config = dict(
    crop_scale_min=1,
    expert_mlp_ratio=0.25,
    experts_per_token=2,
    shared_expert=False,
    kernel_size=3,
    momentum=0.9,
    max_grad_norm=5.0,
    max_steps=7300,
    epochs=6.0,
    weight_decay=0.01,
)
Rows from block 5 of a small image classifier, named by matrix and row number. Rows with one number within an expert belong to one neuron, the router's apart. Each number is 128 + 32 x the weight over its row's rms, rounded and kept within 0 to 255. All counts start at 0. Numbers have three digits each.
Before each expert's rows are labels from the 100 images, of 14976, where the router gives the expert most weight on average: "strongest on" is what is common among them. Only what is clearly more common there than usual is listed. The data: photos of plants, animals and fungi (iNaturalist). In brackets: how many of the 100.
# router: router (model.blocks.5.mlp.router.weight, 16x160, trained with AdamW), inputs 0-53
# gate: expert gate (model.blocks.5.mlp.gate, 16x32x160), inputs 0-53
# up: expert up (model.blocks.5.mlp.up, 16x32x160), inputs 0-53
# down: expert down (model.blocks.5.mlp.down, 16x160x32, transposed), outputs 0-53

# expert 15
strongest on: class: Aves (99); order Accipitriformes (37); family: Accipitridae (30)
router.15:103135199155096108148079146137130127161105120116159165155086160122087110144129154128101155084115152113241094111176139077067075111080102124106124145139140137112137
gate.0:185122101079160107104069136128156120123154217118155054078054113122106139148145115146129053097144103160149091071208145112153192139175103092082100147111124132165107
up.0:082121128154103117152153156182069164093117118173079174105163129096152153121097144133106148104144118133154142154079097125128137129140116216132183099158093095114163
down.0:115134122130090133139144137125158157145226126084135106156118107110146161156127139116182104131130114191160083160129150113130135183085106183134087189092125150137150
gate.1:133133066174131157103150162074172084145116090128132093106145147120068094135107102149142112147141136150167111179181169115138152135128192157174105093108190086108138
up.1:084113149095142113157129074150163177171125159126131096151075129083120126143153144149150141156137099158146161083145197110159113108158100143174107141125165106107095
down.1:108173150074124145159094142148161115128138125112159184157062082159130141098155162157183126092052121117145158116059147141103119146116098121104165164126113117115120
gate.2:111154121158147108138147152105150112166152126164152180138097120091082081187152146125094155107127161104150097146118123126117120094118192217156139098099164166158125
up.2:111138083155111084157097110122161114161118113205187120153144131073089146148139159107121116100119135118105115085112124140103121123133158161153078145127181133125107
down.2:118103144128138179133134070119125099105048106121154162130150174110171118133143137148099126067074104134093145117063111165167153201134116159124032106123122160150106
gate.3:179136131131128120132179181146134132158122118166091058137170150103103150116157115112138148049080132134132125126151134128128152116108100083167149136112141134098182
up.3:153128126107121143160151136149046100130125131176109101073193147089176138084143112122140168136107143163175099105167155149161126115162157116143140160111173112173171
down.3:111125096121143114161128125167129083125158207105076149185076188155124099139226114113107130065142057079132117119135137141070164118138088143136132123140153180071144
gate.4:108110176135122149119120117151119143115128113137100128088158123157113128173128142120138190154074154152193130135151125138121156100126096184112100115144159135146133
up.4:174145099090121108128119062137102131123119135147130129153099157102103160095134158131131100107146070139065076127068113125105080143118169114156127146108108116134164
down.4:178137143127205131089131142043140128110098176215140163117100132120166101109131125097170138067107150088162176100079152160118101121094123105128126113173091160094135
gate.5:110103190108110112140139114096142157177104150157124086088158122100162111109098146126118086074143139160180122080128154115135130137071164113177120171100136136124123
up.5:153120099080141162067158161125101076144115103155105158107099126130139124157134100147125168121128172102028105147214156135140163124137140101074158085110187115121088
down.5:050153058079195126095157090091157091128085134156128108170141120187103109172094158096091168135147127155079133114117159126123050127092136064151123124152073112022152
gate.6:163139105175111133081142125138093118146148114075126129093153144182199161064134130129091135123133166165123135179184069154099129129106153093122135105108133158148181
up.6:122124118218100138117208106165112141138164177113118181204173129096144129084117107125120087166081159117129091152099099093118118133125099152053128160168099125159150
down.6:135145088121106152105072081156132122072169105133140127102146137186101064082171097139111141070100108103172164119172132114152190157110116123151091097104148085116123
gate.7:116120186113082134106069153135120118128166206131071119131128126154120079106156141166137106105158147125124146143133118141134126110116037087071133100157050151068099
up.7:143130175106075110120066137164142117118142209134053157107125101148135091077163133139153121136145121099105149145122105136142108093096038086078113146138093143045125
down.7:176122129091115128090120192117140144064140103125096124169148180146105113095146107125102157188132092144128226109111188189132083204145137102126142149117136091183177
gate.8:118175177188100115144175109096113134169120101118131089198130139132060107118128101124131170177132142163147123127138146126143154127080216113144114127154169084146124
up.8:082096097047111166131096129096133150103120169134102061075131118161136164102138147132147144137101113159114149164107106121075161149142037151098167098029142165161131
down.8:164079130137142138100141117108162091144156122192128140111115086177019163163135086121126115162160127152117100133106124078134113071129157108156126110107140129081158
gate.9:052153198167143116134163101135151079151111159117147142140152110086147152136083088149116162120170085060102150125087105106175115136126156088124100204098132136111161
up.9:089154240254183140071122140083102144179129144143148115116097110111126102146077136138115087086075032072130103138121142141118114082085114140120100143086118124149106
down.9:178162121116079141149142150167116143137136130112102137139138138181124121087126150156163141168147199195126091158136120146112116172127132136146123145109143124184142
gate.10:148147123077115121086118152113159121097171106124146188210143131101168136111169127126124105148123172122181182145130129121097129182097151154131152125143151090057152
up.10:157089101109136088108097090101114075129129148133120141188149122173235171122150154099152128152139136167177140135142130135103103161159123156104161103106126144119143
down.10:179137138094118116145152156073129116098071083168144168126179097127128135104119150090102157146121132104132123111123134067119103086138138162115119133107158135123093
gate.11:126102101156086126173169136097121094076087116059157096121050128135122127152108150120125073155117146211101127187121123133136142127127155150132184113094113110079148
up.11:108139145098167126159171163101164161120179088125158169169081121128093115189158112157117136097071133117139098084223154134125131132141054151087063109116176094100125
down.11:189093147133164138139166084117168145129144066135088120087108090203108148142131084111096119042131103076147109134102116125086094063134121099106131141102154174064066
gate.12:126106175142112158119142103080048095100091158169147116110087145152153125044137124111171105135103105139157162118130111149105135158128111099113164118133155101120081
up.12:123084165105129142139096084103067116168098107079114103132073157137113125061124134099134158141083103098178133153117184109107109120115140142097137131139119152082066
down.12:128125119116149143137152134154144144080124112117126122070099132081143081117160044109131114125110186144201111127113109180148124073077142138089107136132091160105180
gate.13:115124159113101164161145070111136149112143094110138132126153156109097118089107112107093117099137141127115131125145116144072070093167128142086128088122107079160136
up.13:185139102113122108181127114156126161132148082097184127150144152143073174118097149115095108072132147070119158134189130139066120121111112154130173104116113118156152
down.13:106142153116110117136143085133138076066148176172148135157138095166118081138071085172094098123094112167125084112137130123124072098134117093102128178054141134120095

# expert 0
strongest on: order Passeriformes (53)
router.0:141177111107174072066143126123157107147114166137110116165104138190211125123170118119073149083142114076140106119146136156129168150173113160110104103154094133129177
gate.0:127112162188100159126148168119121125102136118118104129186107132121122139185153151115163132094126097124093105148176128151159149161087151158175108119084149161150109
up.0:147157114122133114129145094084127195128144139174095094138085106162124142119137087144144149159102139175138160082097148090151112161131138110123128165155149152111162
down.0:135095166137162141095150069135123086138172106155106148086120166112126122132089080147121112169117129122088181127126135092109136161114090094133209150136108135161143
gate.1:109150140127100113147096133130128148130109134158086184227059127128081158101133174165131141125104125115113137121142086123157125128068118132129168122098147144099172
up.1:111135156154136176131125154103104107147143127126126101080134125134166158136103149120130085166137098141117092156090147128121120134148096141151149089166078115136090
down.1:072109089075104130146090121197158120084173163113098114114141110129110128140192148200138110079136155131082130134146095177131145141158051092157106091143138149137093
gate.2:128085160170115150148108110156123086138177122098134174168118120051127157156108116109107120079100119097119131088078155152127103167185113173120147178076171103129138
up.2:155149140135126126183167143135123116100062118109127105031163139106116099103116101175074088123134109144103151146142131127110137110078103164121134131180121185136076
down.2:123089110192162107087118155151093093095122138119202088169136046127118135144157118126101153120176125145136162115116123118128103136136117195160185135125117128136077
gate.3:141071139139124115084157234073189138114097118148107098093119141136108140083130111130150183059151101133155064096109115107120156117136137139089151123116117128106119
up.3:108127134155105140090116255151164144096102137169135112065115127141123156062146113122165169075104146080126047108138099116089146099148109116117135125100201117127151
down.3:158095130147089171181104154089144156067157191106134100098132151120114126168128165178115126128153122110140132151134186056114115175160118116133139131084143124068125
gate.4:136162088137136129122127157114116113163115103097158067106162097166155127108163105157106170138144174131129107133129104134157143145097063089112133110184045124092177
up.4:146096122167103137147131076109083111185120176109097189133108155049156114083082129112157120183077089099068137109085148154160094119151165167175172136116169142119091
down.4:142141140111100123186118143110148144142093142146129131163160102189089158107147170104156120143087094141140173127120163075168141163070099171131144171141179053133125
gate.5:202091087099111130192166143103175141094161154124103128233113110155121118153143088095111136105159105070139120083118127132135114159092192098109115140131107114154108
up.5:149123094192120119151176155110205164084158115141101133233157121163153158160124070133114155126116139082128106105105141130106137120096150150094089148124163110188132
down.5:105145158211125172121144075124092131097165110134154112084111119107071178126100086103149143103144119114112135129137126155073109096092187129156138110125130182136086
gate.6:129123092158062090107129148148131144103138131104112156163174137187194151172148139103116172116128100173117116111151123152172106139174136169147125165111094148131153
up.6:127149138104148102076109109110151039125147157109138114142105110039138107054095104123124123098073129117129097115164145129127096087118135037126141056142177116183117
down.6:099157119169158138083160125187129134062134183027062132127125124130119085075129091111093154136090116084102127160126161077060102095169155090158112123090124119159147
gate.7:156120164121099144160095146111035126118127108126071117112106116147132080096117154170119088101146151086149112069145122147132125090119123142145109170102147151121108
up.7:166140129110139110091146098091102158143120087152109164035061143143124126125143147148096124119165126120135120061127117129132065077130106149116101156140121140117122
down.7:155114144113119157137140157156151171109081082180147129142139121095175119153149101223146141120162132151093095141057102114130135126119164048097085141132127127141117
gate.8:121117182110168093203203105126128071104102102170113094160149117138102163118133154156104151107162116089185074130112115116125133064198132150094149152144067125149107
up.8:149139054158093145112087172099118175103168159145138137121090130122128088167157110063165062143097138156111228118145144120149122162067147117134126131148143129140160
down.8:122142096109070115138138065103125153125141119152084093134118143093162102091140096120141140108089132106102089116142174146150147156147102187152194097126150169097135
gate.9:115126142174144152184108138173107125140146127115078095087074108193034145124092112125152114139152094079107163109132126140126114155067142190139148071155146104097158
up.9:153110048176175123093115136108115125110134118211082140094153112185078143132144137127113117111165095064114088148156137137090168109137148158180164128116118098164071
down.9:129161067128098115142110109147102139134094110187136119120150111151127112138120094136113143095155082137075079127098122127121157135119154145108140152152097129101167
gate.10:164155086125153099099120151166141067182124143128091156120150123150123091111160130097100162066140147091138152086123135147124177131187202183110095095152144118132166
up.10:100087170159092145147138107118099163089147111117153099159117129114126141141090147137143112163112103150099072142127147120151063146076086115117140168096061116124082
down.10:152133127115141112103175163109137121115130102062161137099106073111092152173111160132079116155146177096136126131081130149137170208144179083077103120174125138152087
gate.11:084138107183103103130096116129105198146130164123032145170089122190113107114165128140109121136096124179138108146149128137113155103111155065138171140146163140176176
up.11:102136111206135105127085114143135170123123153123056121137048113209150090129169152129107150174152093158123135125132133122131134104071114074143136148111141139161128
down.11:158141118096122124115124099123137073127080068150139155129145073115122114134115143142133138162156111143166137075114108152161060144169150127070144149050155114182123
gate.12:121149074141088143136144094131134161102159135116096090188176137113171146101116096115107127132122095124131133149087168109116158064028157159148156143104126110162154
up.12:146118097219092095156161111031082122169135126149067155194190142183126095125110163115141090192148100135138116138145147084149111137113092138162136097151146131075152
down.12:146126180116108179158173177093106135126140138150105144181155105129121088159163149121069116030185142085150103146189137068135066189108136070103134097125151103138095
gate.13:101156092134118141132194144123085107110106132114090186138078127076123111158121083139133115098094159099103138091159190126163119162115128073143086120155059111077144
up.13:124086167100128122142085111133174140173145115164155083125181139139108158091128169097098138178163090149158147180088107140116108116157123182109188163097212140176127
down.13:146118134142185149186134142177152095106130125131100121179122091150098146120188111139110115159112169121145129094167126125114118067158111165112139121083154167128126

# expert 1
strongest on: order Passeriformes (50)
router.1:169129132063152104120116073130141099204076176131149107157111145126137168148126173120118166153158182095146138157205125153142109164177100167209162116167066146117135
gate.0:149099142020162111133142101112093080132145143141105153155139132124078097142127117120132153131059085101117046180151145149126088094183163124155131160169090092080102
up.0:166124113134113119081100146161038096101086101077176134101070121101162132119125169127105104093107114091138131139101153145106161132133063128124114120198136116168143
down.0:121153114154188145124158119059145166150157117178093098144115135064127104128187146128095144128187186200140121150117146145140130087124123141091084125115137096207113
gate.1:151144091153116108160097147076163121168115152117134110097132119092112118172145122119148166164093217138148133126086099130109108115110136191171124097121154143189138
up.1:123114136116109166104135126192078146061120120096080151178109157143116123092120129121097101085170086124082076118167134145136142155181108075101145172120113105064125
down.1:169109124086143097156163106107106114175133151168098133135121144151174112182124117128091151065112105102117182123085099169107096110123151101115195120117129091078126
gate.2:115124120157113135192107107101216135133130125153205102178135115137102151147134119087096146149201171122124087117174131136117146176142118149099105107159150141132174
up.2:122127115095133140049150170148040118121128104078114140111136140110148110113134150159158144097080089171098150148073126130131131100114145136170140108102151125155050
down.2:122118111126106149101159091087140106169122089062130097098094056117106118112115086104164140155169159139091070116147146203129165105168180156159114120142093124081119
gate.3:106131085113158064109105149115077107164126145150192100134177133084099149112149064119129066120139130159123064131174122128123142131146104208122066084169142179101118
up.3:129143064089128058186116112143111093170124161175248103184085130109114148102114116096144131113158106168126115151134115148105125137166127202143038141096158155112108
down.3:148141130157139159173089178092144102115105087122192128158072143147113111135131109108113124124178076122097134113110097094151130154124083168078103124161099095105103
gate.4:125145143138172076163173134147112101154111120168086155178118116198159177110124117126156125103109169083142111067132115119175116145111159150131156160080127130038189
up.4:121142166159095138122073153171141175158133180118136137096131146093100111156156106123096073132210134212104157128132138116095160132143122122095113093143125132188115
down.4:094162121137091117110111146098145109115107049141106139174117088115160122041137165185195106129151162159097111106151159139123093092140093103156150146096086079126072
gate.5:123097162122136102118207124132202157127156123159115112121084144139080148127099087136107201138065125171143164130073119097140101116127129100160103151080158125131103
up.5:100070125129156130068223125099185147146127146151130173131055120162052130137132107128099174163094142130111078141074150109135119092097171123153111156071087114093084
down.5:127122078155158177125130144100091139175106109116144137101133126167124207088143132161131099151116124122127079169101124100145127055158089173121128105167093093099136
gate.6:156153141125099201064092116139113150141117109121097150117195109186163096193168117137133143190097138094174132144125117121066160121164188177143124113164113174078123
up.6:095130127105110109044151220108054099125088104130179158133127118182090154132107128129152149128134144163152066136085129121110118155122184152104138155135125118099194
down.6:108113164149092103147118156122102137142099114109119101203137111144087198115143104068116131109116160128104101142057094170139080141159100105145134093136102151142151
gate.7:156136178155099147215132126173065083143100124169084144137099130123106130150131127139108131144140136100131133135115116144143119125092069142084161153155145102197166
up.7:139143139124139166156137131165112088172135151178151135122156118142087146090123133112155155170138154085117077129140147164091099127181191138102136083154144121147131
down.7:143157152184178113105130099082205167143114111140134141211130124155114070070137149176092183124117154133138180150149164106123103181093110176082156119144169070096142
gate.8:140156143093147134144129092070152172107147174096110180094106115057090106151143108149119051123107103176120179125199163113108130119173141098155124125148120149108118
up.8:136110116134146121088145101136188137152131049122138188115158118044180093101109100158145108209094200102101137116104141115143092085132192133173082076142131137129138
down.8:130104085100129140119110096104102099148178051122093131122130088069141099128100147102168100133151164132163091174163113206170104074128131106119164149135159151086114
gate.9:128093125146143078121141135117109077141101108078094112135198115171097125199073129087170142149122089100089149193069146120131183076194120067078141125131124121119112
up.9:156153113122099185128118155132158246122112109199158124123070131122187111073121145112149108109117159157155095068158127121125141120105109112151159124202153103114103
down.9:077091121156132097143128153126170079167107111135115125086113155168152167158076127131147162114046113128145087131171178175142133191104070127139064119092136163182169
gate.10:126122122160115150097107169135130161096148077169125136077119118136143143140165159138114206112092138109131127112075159131126164128055079184133107120137128181106100
up.10:131122123127168156142078117093089153128099097145107135165137109142136097128127142136089114127154177122154071088102091119103131084089142185157176164170123185201157
down.10:085137117157150145113149123112152152113129108153128172103122104083083049150094147130182086165143164083105123113160136102175162133151133202104126153120150127156136
gate.11:147120106255105127108146120078096139131146077063085173143054128131142111135112137149107137105052193122108192123131125136154132142141180137108169167081160156087131
up.11:094121145111095153101103126198098126059126131142085138089149119179123106116151137128148080152217125133135078113121149129101151152104066160127124138102181116150119
down.11:105112137154131099175117135149167107139123143092137125084105175115132156157115105094191085040176173120159173090093161138128092142168136181128138137097128186155123
gate.12:128131082135153147057117116158087166114128133041117101133143129146090101187135110154172171142062093074158184149198114141113115077136157176144104133089131142099114
up.12:104107135125124095124140074156117165166133145099127161182164147162104114144101079153175140140070125076130146185137089109129134132129110169109138155137168142107095
down.12:142170115146107104092111113151072133064116132087121076153146107116125109109175105165138098149169131162175087091115149125118135168143151126112191133121070109154101
gate.13:090105111178146144181106130190183154095084106167056137148046137114129108051113113114138160132135122118125076098185127128134162163097154213165134176047110146112115
up.13:141135131091095113156162131089041152105100143148127168132111095081060170095124142119136134081107175130171162108145100125137098119107033144139132103175160147150171
down.13:095152136176150188120132145136164147065147097120057139239112127135135103165169146155194109133139154117109136161127094178074113121127151126146157132122136123048148

# expert 6
strongest on: class: Aves (97); order Anseriformes (51); family: Anatidae (51)
router.6:123102190105187153117148108115116068111139135131159133115122093072111174135141139160102122080135139157159093085094106093144094086116122149086133127103113166115068
gate.0:199082137161148134125117151165170118088099166156099124157176131132093151172119155147115120140103140160135168152126102105099094146180125165143160137184084072113127
up.0:108160112068137128148058102093123146109131152141133113095140172149137110103116167135098129151126149089180160116083140137141080107078088076135130183132094109130124
down.0:145086197151173165129094143030101141155165082108154137107124130130088141148107197095056087151125183102163138127129175121095129124083128119160084130159104150090137
gate.1:073159160159122152078111097142145117133092131128102076110164147199118139134157134128168119200155166124140110133163104140090147115100070052181152106143095128108146
up.1:143154182138143174044187124082191143116158136217116085102139101099114124097147145111149153154139111104097079123124169127117145097080100115098095138136123163100065
down.1:109124125121144131128122152116089118191143085146136158148144220093145117127133119158171153140159123119171129079095126060132147197149125121086123103099135158152116
gate.2:073131141179103108088129124148120190158140124107045156159101133140086160104119160117117130143132088204121149083106120132117156189156200156088109091138104097141152
up.2:048171173141120115093118140140159176144120140180124154145115120155098161089152153112133123194159102166114136076104090130110142139146078087068122143127100140109132
down.2:140148098148157062096103146126131105134138157144140132144126099184133087058133119146144136033075142152103079066152109120124072086147192175143118109108154120107170
gate.3:076096108199142113145177161126235087112108104067075081091134155117136122096088128118143109173140192083169098160112161112106127150118105109164091108086115113135046
up.3:119135164043129139156175145117104132125165134135172188126115131127117144124148150114085144091191102137121160107188133158171134133146191175108147140177113122107166
down.3:171119102120118105093156121113153101085143103153064152144132093145103135184132068095145118115136081109124141193151174130180162084149076104117165127174141165122115
gate.4:113110190201192128183155095084093148141142093160092104171137151121132107077115122140171119165121138124103107182161113122141153141123077118129100143135131099146119
up.4:170156110097057116069112119155158125118097160127159125048073139095115132123128130107095185097180130081162166107104127146098108140140162138117120110098129164143082
down.4:086087110115190114113142071160117140132100159182217137180136137156173109132157126111131142117086176119178135095143116164083130135120095125126130141097126138098123
gate.5:127110170123151116098122113113103106133147135104147136116116141083173120141120089146155130138140111146131051089133111106094144081149188119134133126091156150217024
up.5:118160087072093136128124090174144137151090150156064129125090130128060133087118146161138095124116109133119186115093132146133108194150107141135161143088169121033168
down.5:163137118141122068101130134100138146183181179079137121175122119105194115091147148115174152105098081133062095072074137120145119104124157189183104128187174190065105
gate.6:105124164181104144108120128174127139150116099132081158067127132130145126118123099109140138156098137066161156087151124107117135124133139207143091164173086201158109
up.6:111119108126170109114136125116131131093139127115152082205123132122125132139099133135123139088129134140046143174133104127130155077130087078125149092093120090123107
down.6:110130154111173120183132177108114116224102136180159109141143117107121166144158131135119088171057151090150164122166106143158131145122099140122122122153119116120080
gate.7:182125142115138126134182105173100121129165065163149104104065117186129112162152134123135139170149075098113156130148124126117116154079172098134076112116125096143174
up.7:127127155192109097106051138088129105119084143098056156104204148131097138096121128139123161148144189122130104126109192126140153107145138133117145127137137150097145
down.7:160120111139137186169137132122115107157181222158091139119178105097140097088071136164190109163152044126105115162141153156085162111135104128174181143174089118123063
gate.8:152117160135120116129112084116181128162145195123119104098085138145074118114142125183094127168162135140130097141101121113104103100138124151107107124102051124115095
up.8:085145147171116155076092117185155137114124111066184153066114119111198127114147139099134090144118154169171093138113143123135112116125142069162155096129127108097124
down.8:072147136085100088091109115095130155139144109156102071110133160134098138192162129147145122108205071163060162104112105131100108109126118109095132177103110153178135
gate.9:060126168103107117141106146138151082186090117132091081183089104094162126147118109119081144111116121202146138093119097110134123103130100144141060137105105082115126
up.9:085126148065131142096199108108127100131106126207115104169174077132176129117136126132108111202081130126192188146060146107180118186154122141119095103107073094115092
down.9:096119147165076112155171121139131121107178144141114148160125178109112119051108143111154114132172113107090171104109141139116082140148104164124157102071178128169167
gate.10:129115158218149176128201104148132037135085080159109146088104117085083117124116164148116123131107168113164116118103165135138103136152124170124144173109129169110123
up.10:130111148171146138098129110097120074131094112151127188039129109094123139155139137146148125159071137116118121134117147144124102132174141134087114145098130173109104
down.10:227155144132094149064138125127123135109152150112100138151097087147185136150100093135153149171135123131204116134170123127118172074141163171076142151130149191104174
gate.11:128131129140108124145167138069123110139098160110165153078107133071141136173103147154118128142166160070158183161104151135095102161139109135180113170138065109179109
up.11:096105176164122161125092103144111108109120108148091095180139136149155125117170073125173147156120111105162090078121109122138128074114115099114100136122127141105097
down.11:139201145109076118132151131095080105107163225053146143090112151145149133129148147162138145123103145094141200105108109104140128114127150084113156082176158112088099
gate.12:203145135116129150108158119087115095120127186127149152077070113178132131111119133141104141185087160173155130126194137133130086170114097144105174066164126114086207
up.12:141140111113124167144168102093097119073124133093143149132124111173118106183109118118114161189080129140135151109149090128133090146150097136105172112165155115071185
down.12:138088113133164128104118128116161163146147046097104144131092124115152086187131137136131096154141136136123083117157164147133188095155092140135181171163156170144156
gate.13:103089115125124107130134129129126093121123109139116107174122139079150111122114134145091102158145090082100116088114110125108124105129086136156150197158152088080162
up.13:142124149110132129129104128115148130131143144145106104173145102098183136148077109123107086169182103108103130121131117113115103141120116198192130190176188106117146
down.13:127124161211146109221128169157096150109123116073094112107090127102134069124150099102160114157147123080117121135194115066154052105139166094126116097143133106131144

# expert 2
strongest on: order Passeriformes (54)
router.2:098149158159096099137113123130103107137146145135196110101176133174152121148159091096160121132139062144123126128129153138159152149159122161087128119134083140092070
gate.0:119136140156109099139100135124125148170113150129096068114113145080130094160113145137118121077086186100151105077090169131125130092145172119113145207068152168135141
up.0:139115115139136140187150134120142199155118097117121124202174154147090150119118143134091102123124174114122134078121114119151108130082136129188119149094146107156189
down.0:081177170162132139122134117173124121138073163093145137107129138150054079080106123110095160163093153156099115142122186115107110060074112103110145117094157081107131
gate.1:133113136105135154093143171100115141116160129124120086160131125165118086086151069141134154087125132080151132144133132124121159137103104145122108171157135096138182
up.1:151135144160147115193126041184196113152126162142132167119170132105113170185100181143117111168080153161129160145142110130159100133117162143127158120081146176125107
down.1:094118125136163104121098069118134157128131050154129154088113153167127087098115159132082122123088124088154136130083137153132130145129099174173179179080147095135138
gate.2:136108131173140120107137083063190114160110180096162181126106124185129091113165142156166114104130124102150084087097070115190156082063091121102140122086152127076091
up.2:182121111087131180150151168153112111090119114150091079144124155119145164081115102116089160104094108109105140145161181129086095119153103227154121159157106128181159
down.2:193098130127113172144121162176150158102174160116148119163131148180116129171185174114104126144090164116151100057118145088138115160169141176083096097209121110177082
gate.3:106159174141132116142113124154094129116117154112095069107137113124133134117130109141102219150136203178138143097109149150131128107100135165140152074160097128108172
up.3:185127075091137145092115123108128116118125083114117152171100121123098118141116122102140088050123086053113119147157162130142116163168141079118107137118142126151120
down.3:110132125126171173110102128167099162127118085133140208110113097098102171101155166089148098120078143160171147145122104175118173126125099111105076127183153146131084
gate.4:105157132108140143172086169134098129111126063107123110146149133170105126089094145124131093146092112109110099137138071141091140158172120100116133191079015092118120
up.4:111103158121173078076123153109129121129108122180102156163070122082147145128139101148167168133171091124153083135091190112136086117076082158103136087128196134159090
down.4:100090130192127087113102090122133164186148169134075121133102155162099112128095182142105173166165149136126142110123117126096132169127088154204149129145128096167103
gate.5:140121143163152179154101131041204092151091145167151095113109127113149159167127114089107114064150146140069134134117180155073112117135106075127136132142105132147116
up.5:181124155115150117119132166160097165143077112125166135157113144222143122111177147154129107157158072107115150064177102126073138109134110093092097145131137152136065
down.5:144077139095136146136167075161119105185148057136144145148125122086115078089141117169123170152124092120081112130147119116106181137181154081107091084102116140104073
gate.6:131140149158160097121113156178127114143101141175103094105181157108100128145152074129141134056089108125174162168147146143135152166093114174136139161136106135090141
up.6:142163127086099105137121134141050126188113127172136106135159152107117112147158078111158137073082157146159120103122162140100105124090131148115129154152134166071160
down.6:144063165149078153140092178102140158119137103135121138139151114132106095155120077108193138135106106193072112115084190121111115156145107167166196151161078068126201
gate.7:140139151119086125137125134196017150105126143161144073182092128122080143135150109146134132109060139123139107137162107129160142141158118103149132112126085096136111
up.7:130135106116196158147106120104156151165142076106098145069171149109180143089114186097104132135150135046163168116098169127120144084099132119145131137106148149115174
down.7:101137104158143169147092157220127092073167142139152070183129082171175083142103123155071119133088115055124186155109110108098162213171049142100127127051128095126189
gate.8:142122016141135113116158120151129118190146092153122100177139170168160144095098117106126148130131157185105126112119115113107133072121128089114121146104141102134074
up.8:092127114125133108151121129093150161151126154128137121126096154192154170139110082139164183109091087171104039107187101122115157105119187093168038128179128097109217
down.8:188116149139111120139164142132138115175095124227114081074182120155120105119130119095078146139141138166160106165161112126148170056068088137132133130163087165110134
gate.9:115137119147158116159119107130101099164128123192198157081133129124161114106133124117125117132106124068082138088094098134140152170123150143032118141113123090104129
up.9:081118167174151167124083107105148106161130139202158136077090140144169113122102150112156119135071139058105168074127121121135131154112110135075130128075117085140141
down.9:045147138124146051126154065109127137136123098136090112188103175124161049127116093129109108084154117155120133136211112180115092118168115104184178091089146153152162
gate.10:126102111126111138124104078123167053155101146102177090159148128124129076150113117121138100225154157209084149141146080108143106147100106168172172185141114170133094
up.10:093163179172134074135127131150137130123129123101165109175082133145121164150179139107142131163107132131143160163185103129126104128103111140149215148122083146147103
down.10:152081110135124150116160146105146136104113120139086115110150149134163130167156166149135143206170139177089132122098163091084110156150061114093154133203143109114130
gate.11:173125132186110102207133136155144156114126128141086152215117137078141108100145122156146100141096147135114117119086150096099070160130135099123145050095099187142122
up.11:111130153128086130127138098158118156079128134144091176167137140101155156121161161122100114145049158127140164112130137118133113167140140088073146081101070134136148
down.11:142130140110008109146075143191149127159108183119144178087110154144190150159136110076181146174114127127161168126117142128097099148147092152154140163148134146069155
gate.12:101101073116072127183079153124125109116113132109169123126176121173103154152142134131124144154082149137074118141120118170096146146165170099102125174156118139098209
up.12:147130176137164119092202118137145127129142087135089179139088144084118108119130143148127094090178114124130157097111109106116168098102116172158103100113133121156085
down.12:097124091151142098155131134091124195105131107090102116148152107095097131156106081105065157156103167062088090133191122147168127126107167133135149086111176116146165
gate.13:129133220160101142131175146107180088157123107160150071103188117113103144162150106109124117108159136143143109127100126125158119119126108124104105132122135125100190
up.13:133112211133105140148116133136203137147134132171109112084147089105143098160156137123168164053148148113110126111129127132104130118167156105139106137100208127085153
down.13:049120125145143122148138149151171116068132177150095114083145125101141137156150053115083112071091109089121124154160120156115214123131097125127168071133137183117102